Rows from block 2 of a small sound classifier, named by matrix and row number. Rows with one number belong to one neuron. Each number is 500 + 40 x the weight over its row's rms, rounded and kept within 0 to 999. All counts start at 0. Numbers have three digits each.
After each neuron's rows are labels from the 100 clips, of 14976, where the neuron reaches its highest value: "strongest on" is what is common among them. Only what is clearly more common there than usual is listed. The data: synthesized solo parts of chorales (CocoChorales).
# fc1: MLP up (model.blocks.2.mlp.fc1.weight, 192x64), inputs 0-63
# fc2: MLP down (model.blocks.2.mlp.fc2.weight, 64x192, transposed), outputs 0-63

fc1.89:562431500494608500500500500500500500500500451637500556500493500500500500500500500362500500417500500500500427500500514534421482521500552500500428500500507558500482500558500500500500488500500444
fc2.89:500500500505446434500500500500590477500500462500500500500479490500500408477500467500578500500574500483350449500500500429507518500500492436500579500500556494619479500521500455473477500500500500
strongest on: clarinet; note D4; note D#4; note F4

fc1.50:500500500500500514500500507607534500545500500506500503580596500589500488487471500563500500629538603500531483500415500484500500462452478561546500572500500523500563463500500500500500516500500500
fc2.50:421500565500500500457500500500398500500502500480514500541414590500500500500462408500500500489500500500467500500500474500500500544500469500500406468518607393500423500500553500500436500460500500
strongest on: note E4; trombone; tuba; note B3

fc1.95:500500466548500500500503500545500500589500500514500500585500549500500500404500509500500500500500441515500500500500421506500500500553500500365500457530500452500464546445565630500485459500500566
fc2.95:500500500518500500501564426500492480500500500500500500500500437500512500500454455554500538641463500500500452500504630468528568495500544500500500500500497500500450403579585443500500500519500462
strongest on: violin; note G5

fc1.44:500492549538441469459596500563500500478500500500500500479495500464461463500500500463500457500500376556544500464500500565438500500500599500417570432500500500500500500500500500457545523500500602
fc2.44:531500520445589514500588537500510442500500536533451488500500500500467500500542500404500560433500503500490500500500424552526463500475602480500530500500544445500449427500500500441500559404500500
strongest on: oboe

fc1.25:500500500418500500544407520456492459439500564500597474524500484571500500500500500500500500558460500500484500500500549500505500489595532500500500505573500474500446500500532500515601500500628551
fc2.25:500468500448500469500500514500579500500393561500500500500483500500500500490476575504500464500516492550491569443500514500566502454500552500603516586500509408500500439500583500418563500496500500
strongest on: viola; cello; note F4; note G4

fc1.45:494500500468556559500524435506541504480595469458584428500500500471559556500500500559500515500572500476561500459500487554460558500399500557541406500521500500500487500500473500436508500459500547
fc2.45:445500454500500500500525500500574500500503500418523570444500500534500444500519500408501518500500500486538500485493472566500500500574623500500500553448439500490500500555596500564421527547500500
strongest on: cello; note F#3; note G#3; note A#3

fc1.17:500500445543500500474500500518524500500463577500563500500540450500505526500500500564500500500543512443583461482500442407563526428500500500500577403459500589487500500500559500458515498570443536
fc2.17:581486500506583560527500474503547500548428562500492500495500500500500531500426490547544460517500500500570500615489461470453503553500448548500500590402534500500517481500500447500487478561500512
strongest on: oboe; note A#4

fc1.134:500500500500500500500482548496502500543500570500524500500500500528580536393453506561555439500500500473500500440450500500404557425500500500494553500539554500500500422601500500500448443500428500
fc2.134:500510531500474500559482524438500444489500500491548500500500455605527500397532500471482514500500523477500578573573500481483500412487553481500500550478422439500500473500431544500406489518523524
strongest on: viola; note E4; note D4

fc1.41:580500500444500500500500440500567390555500526404500500541500573508524500451434500500428545500545500500500483590454500500500500500461500548500500500500489505625500500500500533500568500500516500
fc2.41:557500408538518500446555531500500501523500455539474464471500500554500500500513500500471500452529500573441473530485456500494585500500500500388500546617500541500495500500500612556500553507500500
strongest on: note D4; viola

fc1.186:551424494579500429500500500510439500500500526500500490500531500500512616500500500500507582500555500500563445440449500521500418500533500502531500500500500500500459451439491500494500500572635500
fc2.186:499525553500500422614452595500475500500474500462581442500444456500500500383500553571500500534500540572476500500500500500500500500452448500513477500500500400500500543481500500500545500528500500
strongest on: bassoon; note G3; note A3

fc1.66:500500412500500500613500500500500500532500500500500500500465450500500500500542500498500500500485619409500442500500552549500500500583500500500500500500500500500500515396500586500500638500500500
fc2.66:500500500500500500500500500517500506500549428500500551500500342500500500500444476500500500500651476500500500461379500500500500590500500522500500520500500500550500500500500500500500393500530500
strongest on: tuba; note A3; horn

fc1.52:500500500557500500563500500500500569478523544500500454500500431581558537500500500500492592559500500541500500506393500585500401500415500500443500500478507464500518589542471467500500500552483507
fc2.52:500466500527500500442501500500482500477500500500500465544442500411500453489500358500446509549413500480500541479500500421562500500500500514464500433500500534500635478510500500500500522500587500
strongest on: clarinet; note F#4

fc1.119:500416535542500469542500559506462519500589500500525527500514493500472500419500547594506509395438413500500500446500481467500500506500543531500500500564500430544500501595443500451500483500500525
fc2.119:575500428467447500585500500500500500521500384417500564500512500500509383539520500500500520500486500500500500546500500579563538464425500500463530500469500500522475473485441500567520458446500500
strongest on: viola; note D#4; note D4

fc1.35:400552500500478546582500461500462500500578500567500617500563460500478500500490551569420448500500517500582486500500500546500437500500505493500558463500500581500532500500568500500500500500509500
fc2.35:500500500546500494581592525500478500464500504458444500560500500500500563541533398500500562541500504559564622542512497500546500500499500363500500448500454500500500500479515471511508500500501500
strongest on: tuba; note D#3

fc1.65:592501519548500431472471500533500519500500520500500500500383485500500521500475562494554500574500500500536527450500500476595552500500531580479500500500500420500537481543600500552541513488497577
fc2.65:500467500451488541500516500475430500529446530488561500500604483500500542474528500500523500517467454543556538500500500468499468500424531500500501500629394500500448481500545572507449478500424453
strongest on: note G#4; saxophone; trombone

fc1.33:500518500500474500505500595542500500500477436500500605500565569500514500500500500500500557602561500500500507471420436581500463500500500580500486500500584500560424500538500500500440500476524500
fc2.33:500439452500477405535500500500465500500500523470500537500435500500500500500488500430500649500500532500500515500518500514557542500432536527524500593500500481494500500500441500500500500653500490
strongest on: double bass; note D4

fc1.2:478574500567500500500603372500450500595500512500433435483457480500597500404470513498540516541500490500495498500500500500500500500465500528469500500526565540500462462489500500500485500500427529
fc2.2:453500578450495422516500494544500500500483594527445500492475498500500456555552488445500529495500383526500500466500440500500500468574481500500500500544574475500574474500534500500500629489500500
strongest on: note F4; clarinet; note D#4; viola

fc1.184:608500568467452500500500500532511534500500500500487500529511546420500549500476500554500500500500509500500480607647518536500456500500425500500582500465429500500500500500496500509500500405490500
fc2.184:500509392507500575557390539500500493500500486500500436560514591521525500500500500501489500539557491529500500500523500500500500575500500563500421475506422500500509588500500423506456422500504500
strongest on: note B4; oboe; note G#4; trombone

fc1.55:500495427528379467500543500497500500448500545500500502578418500500500500496500500591529500463506500500500458500500500500463632500600500500439537500516516500500493532476500418499484500500423500
fc2.55:500577500527429459500500500456500500500412500417467438500500402532452500516500548516500500480524500500564531500500541516417500481573404503440536500530540535500500500500464500560483500562555532
strongest on: trumpet; note F5; note G5; note F#5

fc1.31:500500588471444550552388510500485504500473500487469576500500500500500598500487486500556500500442568500500467556500500500500500500459500425489506521511583538500500491500500564451464428459500593
fc2.31:470500500563500500500500546500500564500500500518532543500500470500541651500415435529470500500478500547449500500478500494500551525460500500497511433498504609500394500498550465496500415500500500
strongest on: note A3; bassoon; note G#3; note A#3

fc1.145:551383451500500550500466441500565500509500500535579500500500500500455500487421476500500546500500500518500500481500500500500500423461500580460500581569483508500479606500458500464599467500500500
fc2.145:442500500500428500500500500462511392500500392500500500500500500493500500500500500531433500500451520500484500473500500579500467500466500572500403500500580586527500433591500567551500500500500550
strongest on: note C#5; trumpet; clarinet

fc1.178:421605548524500383500500593500464529500449500500443500592483516500529500500500558498500500475518439557500502500500514500475458500513520583500500430543559538552458462500500550497519500500511500
fc2.178:500500499507535500447500500500395500500500455500493500570503572534479500469480500417500500500535566500466490435550500600473539469447500557470500563439571500500500500547487595500500500500500587
strongest on: viola; note C#4

fc1.70:500424597500500536500500500455500596463500512500500559497581500500500500500623500500500500500500500500500458532500453500500538500415500500500500551500500500500500500612500572510500500500426409
fc2.70:500500620500500661500500557496500500500500488500500500521500500423555500500500500498500500500500500500385500551540500500583500500488500433500448474415408500500500500500503500500500505500535500
strongest on: note D4; viola; note C#4; cello

fc1.23:481472500500500534596500545500566472500581500539610504469477466481506500500500551585520500441500541371522466465500523490495490438470500500500500428502500467500491457500500525559471500500425540
fc2.23:500516500529525505593474475500497500500458423500500500579500500500500523434500532557500533500420500479615546585500531500500500472500500513565550500492423508563500461428500406500500494450500518
strongest on: note G#3; tuba; bassoon

fc1.156:500500500500500500490540588575431500500500500500492612485500553500540500386500500500500567500500500488446458500460500500500554500566440455478500500500552434500500500416469500400500500500500555
fc2.156:528500479500500500500500607431381422529524500539555500463436500500566500557500500500572495500519525500500500406451518500573500500500500500500500478500431514500508500580500500500430500578500500
strongest on: viola; note C4; note D#4

fc1.93:500473500553500500565521527500500535485426422472500455500500500500542573418555500500482500422500557500552500500489580588477500500451500500558501500581500500450500500541528612500516500442515500
fc2.93:500497454500551513500617500468475500500525500488500438474508540494606556441492430500512507500500519523500500505500500521446543590526484471429500407552500507566500502458478434591517500488500500
strongest on: note C#4

fc1.159:500500414500500500500500500579500500500500500500571523597500500500500500500500408500500500500500500500405430500500500536528550500593500500500458500597500500442500500420547500451500460420500570
fc2.159:500472525500500500500454528508486500500500569528553500459404500500500558500500500500587440500500580500500500370500549416500546500500479500500503500403500600500500500578500500557500500500500500
strongest on: violin; note D5; note B4; note C#5

fc1.77:427500453500500576500518410500500500500500500500423500500500470500582500500602500500500500562581500563500444500500500500500500569500500500500442438644537500500500500478500561500500500500478478
fc2.77:497500546398500413500436531500500500500469532500500567500500403379582500572500500500500500540500500493500500455500500500500500415607568463500500459500500500500488500500529500500486500500542455
strongest on: viola; note D#4; note F5

fc1.191:498460574620460500413546500476500500436543500503437462500424551532500500500500480527500500557477500467519500500562530500459500470500500500495610500569500479543500500500474500455549476500409539
fc2.191:486534558500533500522500500500500500495520500560447500566507500551456571500527562500476440500493393515500558487500500536559449501585419457500557500500480510500513574511500500520581535500414445
strongest on: note G#3; double bass

fc1.74:500500537609439500531530500500500500500491538500500559500452500610546412489500508500408458500500500500500472452500575593468412451500500448558500500466500493467465476500500500500500447547500520
fc2.74:500447500500500443500591500436500542500500500500500500552500550541461500500500404500443500445426448544500618509512519500466534495500484500504500500505500594500475553512500492493467368500500502
strongest on: violin; note C#5; note C5

fc1.124:469500548500500500500500590500443500441500500500500500500538621500500500500500500500579500500567405500500445446500500500500500500500500500371500500624500500500500397500500500500500500500500500
fc2.124:500500585500425405540500555622500500500500500500563500500551500460500500500500500500500500500500500409500483500500526500500500500500500500609524500359500500500500500500433500500500579500500524
strongest on: note E4; trombone; note B3; cello

fc1.8:458500500500500503500500570561500500452584500546500500574500559500500406500500524500611511500486514500534500447424514543492500500366500584439500500563500466500500552519500500500500500516500500
fc2.8:500500466482559541500500500500500530377500461500500521500522500456567440500500500500500500500467577500479455500612500500440554474500500500500530500476535531442500461500507500500390500632500500
strongest on: clarinet; note C4

fc1.61:571570507505500462500527500592560566500500506500553479500500501500474490515500500576500500500500498492500478500500417504500499486500426500500491607420500549500500462500562622557512581500500500
fc2.61:500500499500500581540500500455606500500500498554484375500477569498555500500500500492500522629500552500500425500500437580467500470500500500500435500517500500500445500500500408500500500491500500
strongest on: tuba

fc1.16:500524500443435558500576500500500500500429553556500409513441500534555500500500500500592500500402500500500500476461500500431500500500500562450495500451605586515500514500500502500470500500431500
fc2.16:500568527500500472511500523500500500500500500500439411592512512500500500448500500500500549500502426500500596485660482500428413505500500548500407500491500491445500500500460500500500476500514500
strongest on: bassoon; note B3; tuba

fc1.27:422478440482455547500423571471500500483495500497500500545501525500500550500500500500610500500488500571500425500500500435500430500556548604500500500500500369447467500500494500500500500467500500
fc2.27:487500500463454388500565522557500500500577500475500563500562500500500532500423500506500500451405500500500443597500500484500437615500500500534500500425500500554500553500500468500500500500493458
strongest on: violin; cello; note C#5

fc1.171:524427452500457446500500566545544489490500500500506508500481462500513500500485502500527500460481500494456492500487429487362611546479536500500515500603539461496581445500500595527500500500500500
fc2.171:377500500500445500553468501482500454530543491589515433500538434539470574514500490500530571493594500500539500461410449465500500500522491442498500533500500500554456561500500500516438492529505500
strongest on: note D4; clarinet

fc1.158:569500438500500500500521500500500500500500597509498453571551529533518452500500500561563500500507498500500435500459377550500551500500500500500517512500400500604500500555500500416523500525521550
fc2.158:528500500500504385446500500500500500500605431437500533500521512500500500500495466500500446484500564500500568500500600532500455635501595466424500500500500500500500500500524527507500500452500500
strongest on: note F4; clarinet

fc1.137:420500500500506456483483540520500500500500500440583500399544500482505494500440500500620500500607498436500466480513500500490500525583500500500518440500500435489500500409433519500465451500482500
fc2.137:483363495500445500539500588500500500500500587500500555500431500500500500513415500542562500500500500500549452500514523451500509497426500500500614531500490523500482500501500516406500500500553550
strongest on: double bass; instrument: cello; note G#3

fc1.117:500500500510500480519500500500500500500526491506473454550648580500564586490500524500500533475500473482551475458519500492500500456500500500500500448500500413510500445647500551500490500500577536
fc2.117:439565363456432500525522451500500539500560500466494500500461551517500500500471500521500500500433528500603500500500536500502508533445500500500520500519556478500500500500420500606500577566500500
strongest on: double bass; note C#4; note G#3

fc1.183:500500458500492437500500459500525500519418500500582541516519434540579508500500431500572500580500493437591470532500479465500520500500439500483500384461527553522478500500500485478500451500422528
fc2.183:604541453500500500500476508500551439500451513515500499500500486486480452500471539500541391475474500522500500513500520413445500569500500543500619500418545528487570500424468500500482499529500549
strongest on: bassoon; note G#3

fc1.81:500546485500640459500461500500500461487500504500500500500484500508500532500511500529500500452488386500514500414563447513500500558428517500500521479566530429500500599585453516500521500534461500
fc2.81:539530465459501500500495424494500500500500445448500543500500525436500405500500500500500500564500500500576500500500500600500524500495500612458500500387500554545500553515557546500500428439500500
strongest on: note D4; viola; clarinet; note F#4

fc1.100:500500544482539500528496569500500407496500500451500539412525500500589575500453466500500589525500398479591500465427474531481500542451500520500500429500500500530439500500463500500500500560500495
fc2.100:582500464556407500419507500500572500500500498500415500500500500500500390500522550513538500500564539496537534500500459464500540403500500461500500526500500500446567507500500500500500500557609500
strongest on: cello; note D4; note C4; note B3

fc1.58:419500500596500482500500500527500526500515500500524359500423500500500479500485448500506553503560500500500466447607509555500500500506559500500566500500549500519551500572545514573500544500453500
fc2.58:467525500461500500554392448438500500487500500553441563432500500500500500500489466500500500456510446476500435438424429522512500500500513492500554500500414509500500467598535440599499500500500471
strongest on: trumpet; note D#5

fc1.133:517490504500500598537442500503500500497518436432574531536557500500521598478480444617468538500500500520500447500474567496514594492528499451500510504510500596426500538513477500500500500500500500
fc2.133:563543440464565516568558469505500500500518500364500531522500442504439500577500500457531500605500507473500500534500453500500583500500481419448479500446471520500500500525500500500468503526527451
strongest on: clarinet; note F5; note F#5

fc1.106:550500496500508503475516447500556440500500596500532534565431500500519500495478525543500500500500500365484500463500517500500425476562385500500567446500500434486500460528500500526455572500499500
fc2.106:459475580472506484444506455494500482500500500471599500500500500479594500546415500500500500500500500500564500500500500500543500500517500500500500543500404560628432595451500482500500438500510500
strongest on: double bass; note C#4; note G#3

fc1.24:500492585441596563597500500555500500489500500500471500540500480500500437500495511500601551500500517500500500500500500569447432500401500500422500500444500589561500518500523547500500500500500513
fc2.24:500500545538618541500568500500500500397456500500500483500467553500500500468500438500484500500609582500500491580582500500508461500469507425500500513500560500502500500500500500500500387500500476
strongest on: clarinet; note F4; note E4; note D4

fc1.143:495493567533398490500492500510448500414500500500500500435500500500500500424500500469500473500500500500500500624500500542500500500524553500500445436500500500500419479500500509500583500500500650
fc2.143:486494543500618398500598500500500540448500500500500550528500588537500572524537500475500500500525500500500500500430500539433555500487500500458500500521500500500500549500500500384565500430500500
strongest on: cello; note C4

fc1.101:564435500485500424451433467500504494500500500571569459500461399500500539558500500500504492538500500459500500500506500553415500621627500500500524516500478500500500445474548500500500500469500500
fc2.101:500419500504399598500432504430500499500500487504495500500464484500564500543500513440562499517476500581500512473471545500466481500500468500500456561585500562583434500433515500499482564486500500
strongest on: note D4; trombone

fc1.118:549475477567448444500500500460464503473525511500491496587500500500500508446500500500544532500500580540500417500452500555595551500500521500559500500479500500500445469478501562597519500472622474
fc2.118:458500500500562415539551557560500500506534500500500473500534500500481522500555582500500576506500500545500347465568500500517457500473577529500415461465500432500500500500500500471467500500511538
strongest on: trombone; note D4; note D#4; note C#4

fc1.126:500441500535519500466540495500500500451500500500500500414500441476500500500500488438581500500500444500500397500422569395500500543500533475500500536552489558500572471553506500479605500554500500
fc2.126:380500610435552500500639500499500476500500500500500500500500500500480500500500537500500468419514500510597432500501500445500500535500465427541500500500500500500500500500605500512539500500500500
strongest on: clarinet; note E4; note F4

fc1.6:559500537500531423500445500566509503500500500500594583500431566490500467500433490556500500469549500500500490573514500500500578500535503500500529605554575527500512540500500562500500527539500436
fc2.6:500476524556500500478500500535500500500500500500508425500500500500514523525500500531564508500424586463542371458411500500500500448468481500472431482516454500526500590485599465574500436500500500
strongest on: horn

fc1.108:516536500489470452479500475495500500500500605444500461500484403500574500500530500547447500495537500525513598500551390500561529484495412498526480524457500500500455500511474519500578500585471500
fc2.108:500499534500508500514500488482519500500500527500500505466500500495432502514506473516500500505557500500481230503500500479527519534531500500500546500500436454500500500488500479485529466500463507
strongest on: trombone; note D4; note E4; note D#4

fc1.109:500487500448476500375538500540500500500440535500500596500560500500561500399510500500575500527500430485500500473500539500439500500500474500553500500454462523455569447515439562484500500432500535
fc2.109:483423510435500525500500485468547427500500500608461526500500569500500541500500553536504518473500500469450539500500500464551500500439534500441527471445440394500486500422500500500455430422500466
strongest on: note F4; viola; note A#4; note D#4

fc1.20:490500500500418411500535500500522500554452550488500433500500504586559461500500516515500554542608500500500496449500500522437500399489447500500500520500470500524500494485495436500500500546460618
fc2.20:500500473500503485500526500500500437380500366500490500545500459605477500432548500500500500500500500539500577538500500438427551500488517543500468485455523500500544502587530500558500500460500506
strongest on: violin; note A4; note B4

fc1.164:500500500500420500540500500500500500500500500500500438500500500500500610413500512500500500457500500412500500500565500500455500443500500500500500500672500500401500500500482500414449500500500545
fc2.164:500500445500421500635500500442384553500500500500515500500509500500620617500500500500500500500500483577500500500500500427500500500500500500500500500460500500500500500582468500539500500433500500
strongest on: note G#4; horn; note A#4; note B4

fc1.188:524500542524475500500500472500442500494581500470627514508500500526500500500500500476493500583500500463500500538500504441500380436553428538417463528500569473574500500500491500500569482500554482
fc2.188:523500540521500536500500440500439500522500424465584500500376614500500500428546550457500480615440490500544500454500519500500520500430520500454512500576500517500500500500500528500500500500500500
strongest on: double bass; note D4; note G#3

fc1.46:498436576500450500524570470538500500500576433500500550560483519500500562500500488540454500563500500474500464448557500550533458470500485500586480569559435500500500492446559452559574493500500470
fc2.46:500580451500560533510446494500544467500403500445500500567411500500401500549500560500568500554534500500497500476500508530500501500500455547508443422482500500419548500476500433465468495528531500
strongest on: cello; note A3; note A#3; note G#3

fc1.181:500475442500552399500500442500500500500500529543466577514462500519540544500500500500510500582460500521500481550500466500408552496490480445447500500494599500500551519472500500556538632529491509
fc2.181:538500500500500487451500462544500500500540458500579451457543500500500508500500527533523497500500482529584366422465577500500500548500420500500482480500500550493500611424510500527418500500500500
strongest on: horn; note D4; tuba

fc1.190:525500426485463471500535500500547525500500585570445500453525450500545500500500447409554500500500500500532500455500485500396638500500480500474457505500504481500500512492541576500456572500469532
fc2.190:500610486495500500447470592437533500500500561494500433560566463500500434500501500410503472433579500500550390542440500500500500489502500543500469500472500536488500522451500500456500500500464497
strongest on: trumpet; note G5; note F5; note G#5

fc1.104:537500500500497500492441500512436489462612500444466554500500419506492569434500500500500511588557500500534500486521472578500500501500530419500500500481476433568542544568500531518500508567567500
fc2.104:509500507447524473444384466559471562564500503473500575500536500467481500500500482531518589500500445500423530423544473470508485433500500514507486504494540423433555524500500500500565500545553500
strongest on: trombone; note A#4

fc1.92:407513564500612570559500494490500496469591491500500500500500546500500500500556500526499514554502534406500446447517529505445559500500451431500521434500469500480500588500500500500500489435539500
fc2.92:611493500500509385441451500456484500500500500500500500500478461530500540500500450473572500500407454500500500548544500500500552500527593397500500500500484587500500500500500480423482500555500481
strongest on: note C#4; double bass

fc1.166:514500546500431500486500500500484500500500544500359500412500500500466506500500500500505500429500533500517500623500558431500556500500521625545500500500500500547500554500545500480500500500576500
fc2.166:500500500431539420416500491545500500544484487451500500500490560593560537500546559500490500500459441551500500500500500500399500561500500500500432447546500525384500500500519548435494500511518500
strongest on: trombone; trumpet

fc1.122:500565500500500500500408418500460538500500499500471500500500437500556500472557500438473500473591501500500500381406534446416562500500553500500459471500496552500543500500500561486543500518520500
fc2.122:511500500488462500500568500464500535500434500500478523500500500500539556483500549483500438500611502500442506568500571421611500454500500500500500369448500500500579500500500500485500500506500434
strongest on: oboe; clarinet

fc1.146:484515500512500500470500500530432500486513559525500490463480500500656500437465500520500500621500500513500500493419458483500500552425442478500444500507571490566500504500579500500500500446500455
fc2.146:465500500500500500500500501507500449500500500619442465514456583581500511500600525516508500500449484462479478500500500500422500385500497500500500509467500438418500540538500543519549533500500410
strongest on: violin; note C#5; cello

fc1.22:396619520565500500500538522500500500500451550512500471500500500500500500500500500544553615500493527500500513513500500455558398500521556500500500564500500415464492513564500583523549500500500500
fc2.22:515500448387500500500500592500538579500489500463500500445500500467443500500500425430402500500500500443500500500463500577529500500500556579500500500546478500504520500500500500500449544527387500
strongest on: bassoon; clarinet

fc1.87:500500500500445434500500416545495609500500595443500500500500500387500500500500511528500500540411500500500538500576500500500500406484398500500443500500579500482500500500500525500500500500462494
fc2.87:500560521500500500500500500462500500500500500500500414542500500500500500472421505500425500500500500500500307396500500408500500432503500500500500500428490500500536500500500500500552500546452518
strongest on: bassoon; note G#3; flute; note A#3

fc1.102:500500435459500500500500605500534466500532524347501500500466573500500500500500448500500500420500500500500446500456500469500540500500500500501417500530560500500522451468500500531500500362500500
fc2.102:500500543500465500587500500500500500500500548478500603500500523500459500500500507430517500390500500451500423445500500424500551552500500445521500500442384582472432500505500500500500500473500447
strongest on: note D4; cello; note C4; note A3

fc1.173:500479617500433500500500500500500500500500515500500500464500657569500587438500555450553448494500425516500500492500500476500457503469500479500516500500389500500451500514509500515479500469560500
fc2.173:587564500610436500474500500500500500500500554512528422534565500500500527525500500500500578453468500496500500500500513522500592500500461500474500500466500567500497486377500464500414511500457569
strongest on: note E4

fc1.39:500500457631500469553555500500500410453579500500500500432500588617500495500500500500500500500500500500500454500500500551500500500500500418478500364500524500500541500500500500500500538500500500
fc2.39:549500500523500413500530500500574500500500500513500463573537576500436438500500439564500500500427495480616557434518500488500522500500500467470500500511422564394464525500449500500500500500500500
strongest on: note G#4; note G3; bassoon

fc1.154:575500500633500503458489567500500500500500448500448500500559565500500542500500500500500500498500500500500500500500500500567549500500565500500500500500500500500500500500500716500500500500500500
fc2.154:500451416500500500500500500500436500500500500500500500457555500500500603537500500500500500500500525500500343500500500414381552500500500500500500500500438492500500500513500500500500500500425387
strongest on: note G#3; note C4; note C#4; instrument: bassoon

fc1.121:521500529500543500500500459463500524500463500500493615441500424399500500500528555483500500500488514517500445500500500500500562591500574488539431500563558486549570469500500500500500383500500500
fc2.121:479500375500500523500469509500500567500500453500531534500500495428558446449500500584500500558572500500552500500500497450327508500564500462500546481489494511500500500500500528500457500492500506
strongest on: note D4; note C4; note D#4; viola

fc1.175:500579500500618488500500410532500500543500518500500422500500463500595440500451500519500431501466503500523506559467500503465437463500500500500426500438581494591434525500500500500500500500464500
fc2.175:498474609618500385500589500500500473500500539532500521500443500500500549552515500500500500557500500500500377500500500500500482547500500443596500568500500500500500500500500461459474500524500500
strongest on: viola; note A4

fc1.120:500512500431540423500500500498516500496500606500500496500500500542500500459440523500463583500517510500500500446585569500500500500622500500476547570453513427504500390500500485500438500528500500
fc2.120:500445595496500500500382500464531427500464509461587500502500553451549500500500496470500593500542500498508500523449464500595500496500569483500496512545500500531539535403500513450500445500500500
strongest on: double bass; note E4; instrument: viola

fc1.185:588498500500576509525500500500452500500497500500500500500490502500525559491500500517604500500500522500523500500530520500587453556500565500543500469453500536494500397500489549500471500500527672
fc2.185:500500500529393572500530500457500500500542523443500565500563546476500500515420500552504452582521500500500530500500566500455495455450500500521512500500545564430487500584499423404500500500500463
strongest on: note G#3; cello

fc1.110:500529500491500591515438500510500500448518458416498500500505476500559500500500522491500606470500500467609487457500459598535583500500473492500500423500507500500500500591422529464500551500500500
fc2.110:500500500459433432442536435500515500588504500436515485444534500500455572500495460500500550525500585432500520467500449488500559500552568500474500500468504597500469497500556500602500500536500500
strongest on: tuba; note D4; trombone

fc1.144:500500500500481486500544616500433500500514484500612443417481500500500477500416500539503500500520500500488469463500545495461543582500553500624595500500500474500521472500568525500500500500500492
fc2.144:420500534500445500548488500500456500500500500564452524500500500500500500500531500577508500500500500504561495500500423463500451448517477382512500500542500500500455484500500500598500647500500416
strongest on: horn; note C#5

fc1.48:500472527500500443615500468500528484434454596560553548500566473497526538550500500500472500487562492549534459478500479500500512489431459501520448474468455462500509452529478500500500635500500518
fc2.48:475506444500380500525491500500500500500608531535500500579444503486424500488511500569546494500536452496500500474500500500419500507423454500505503552607499507420500500500450500500504500487527566
strongest on: note C#4; cello; viola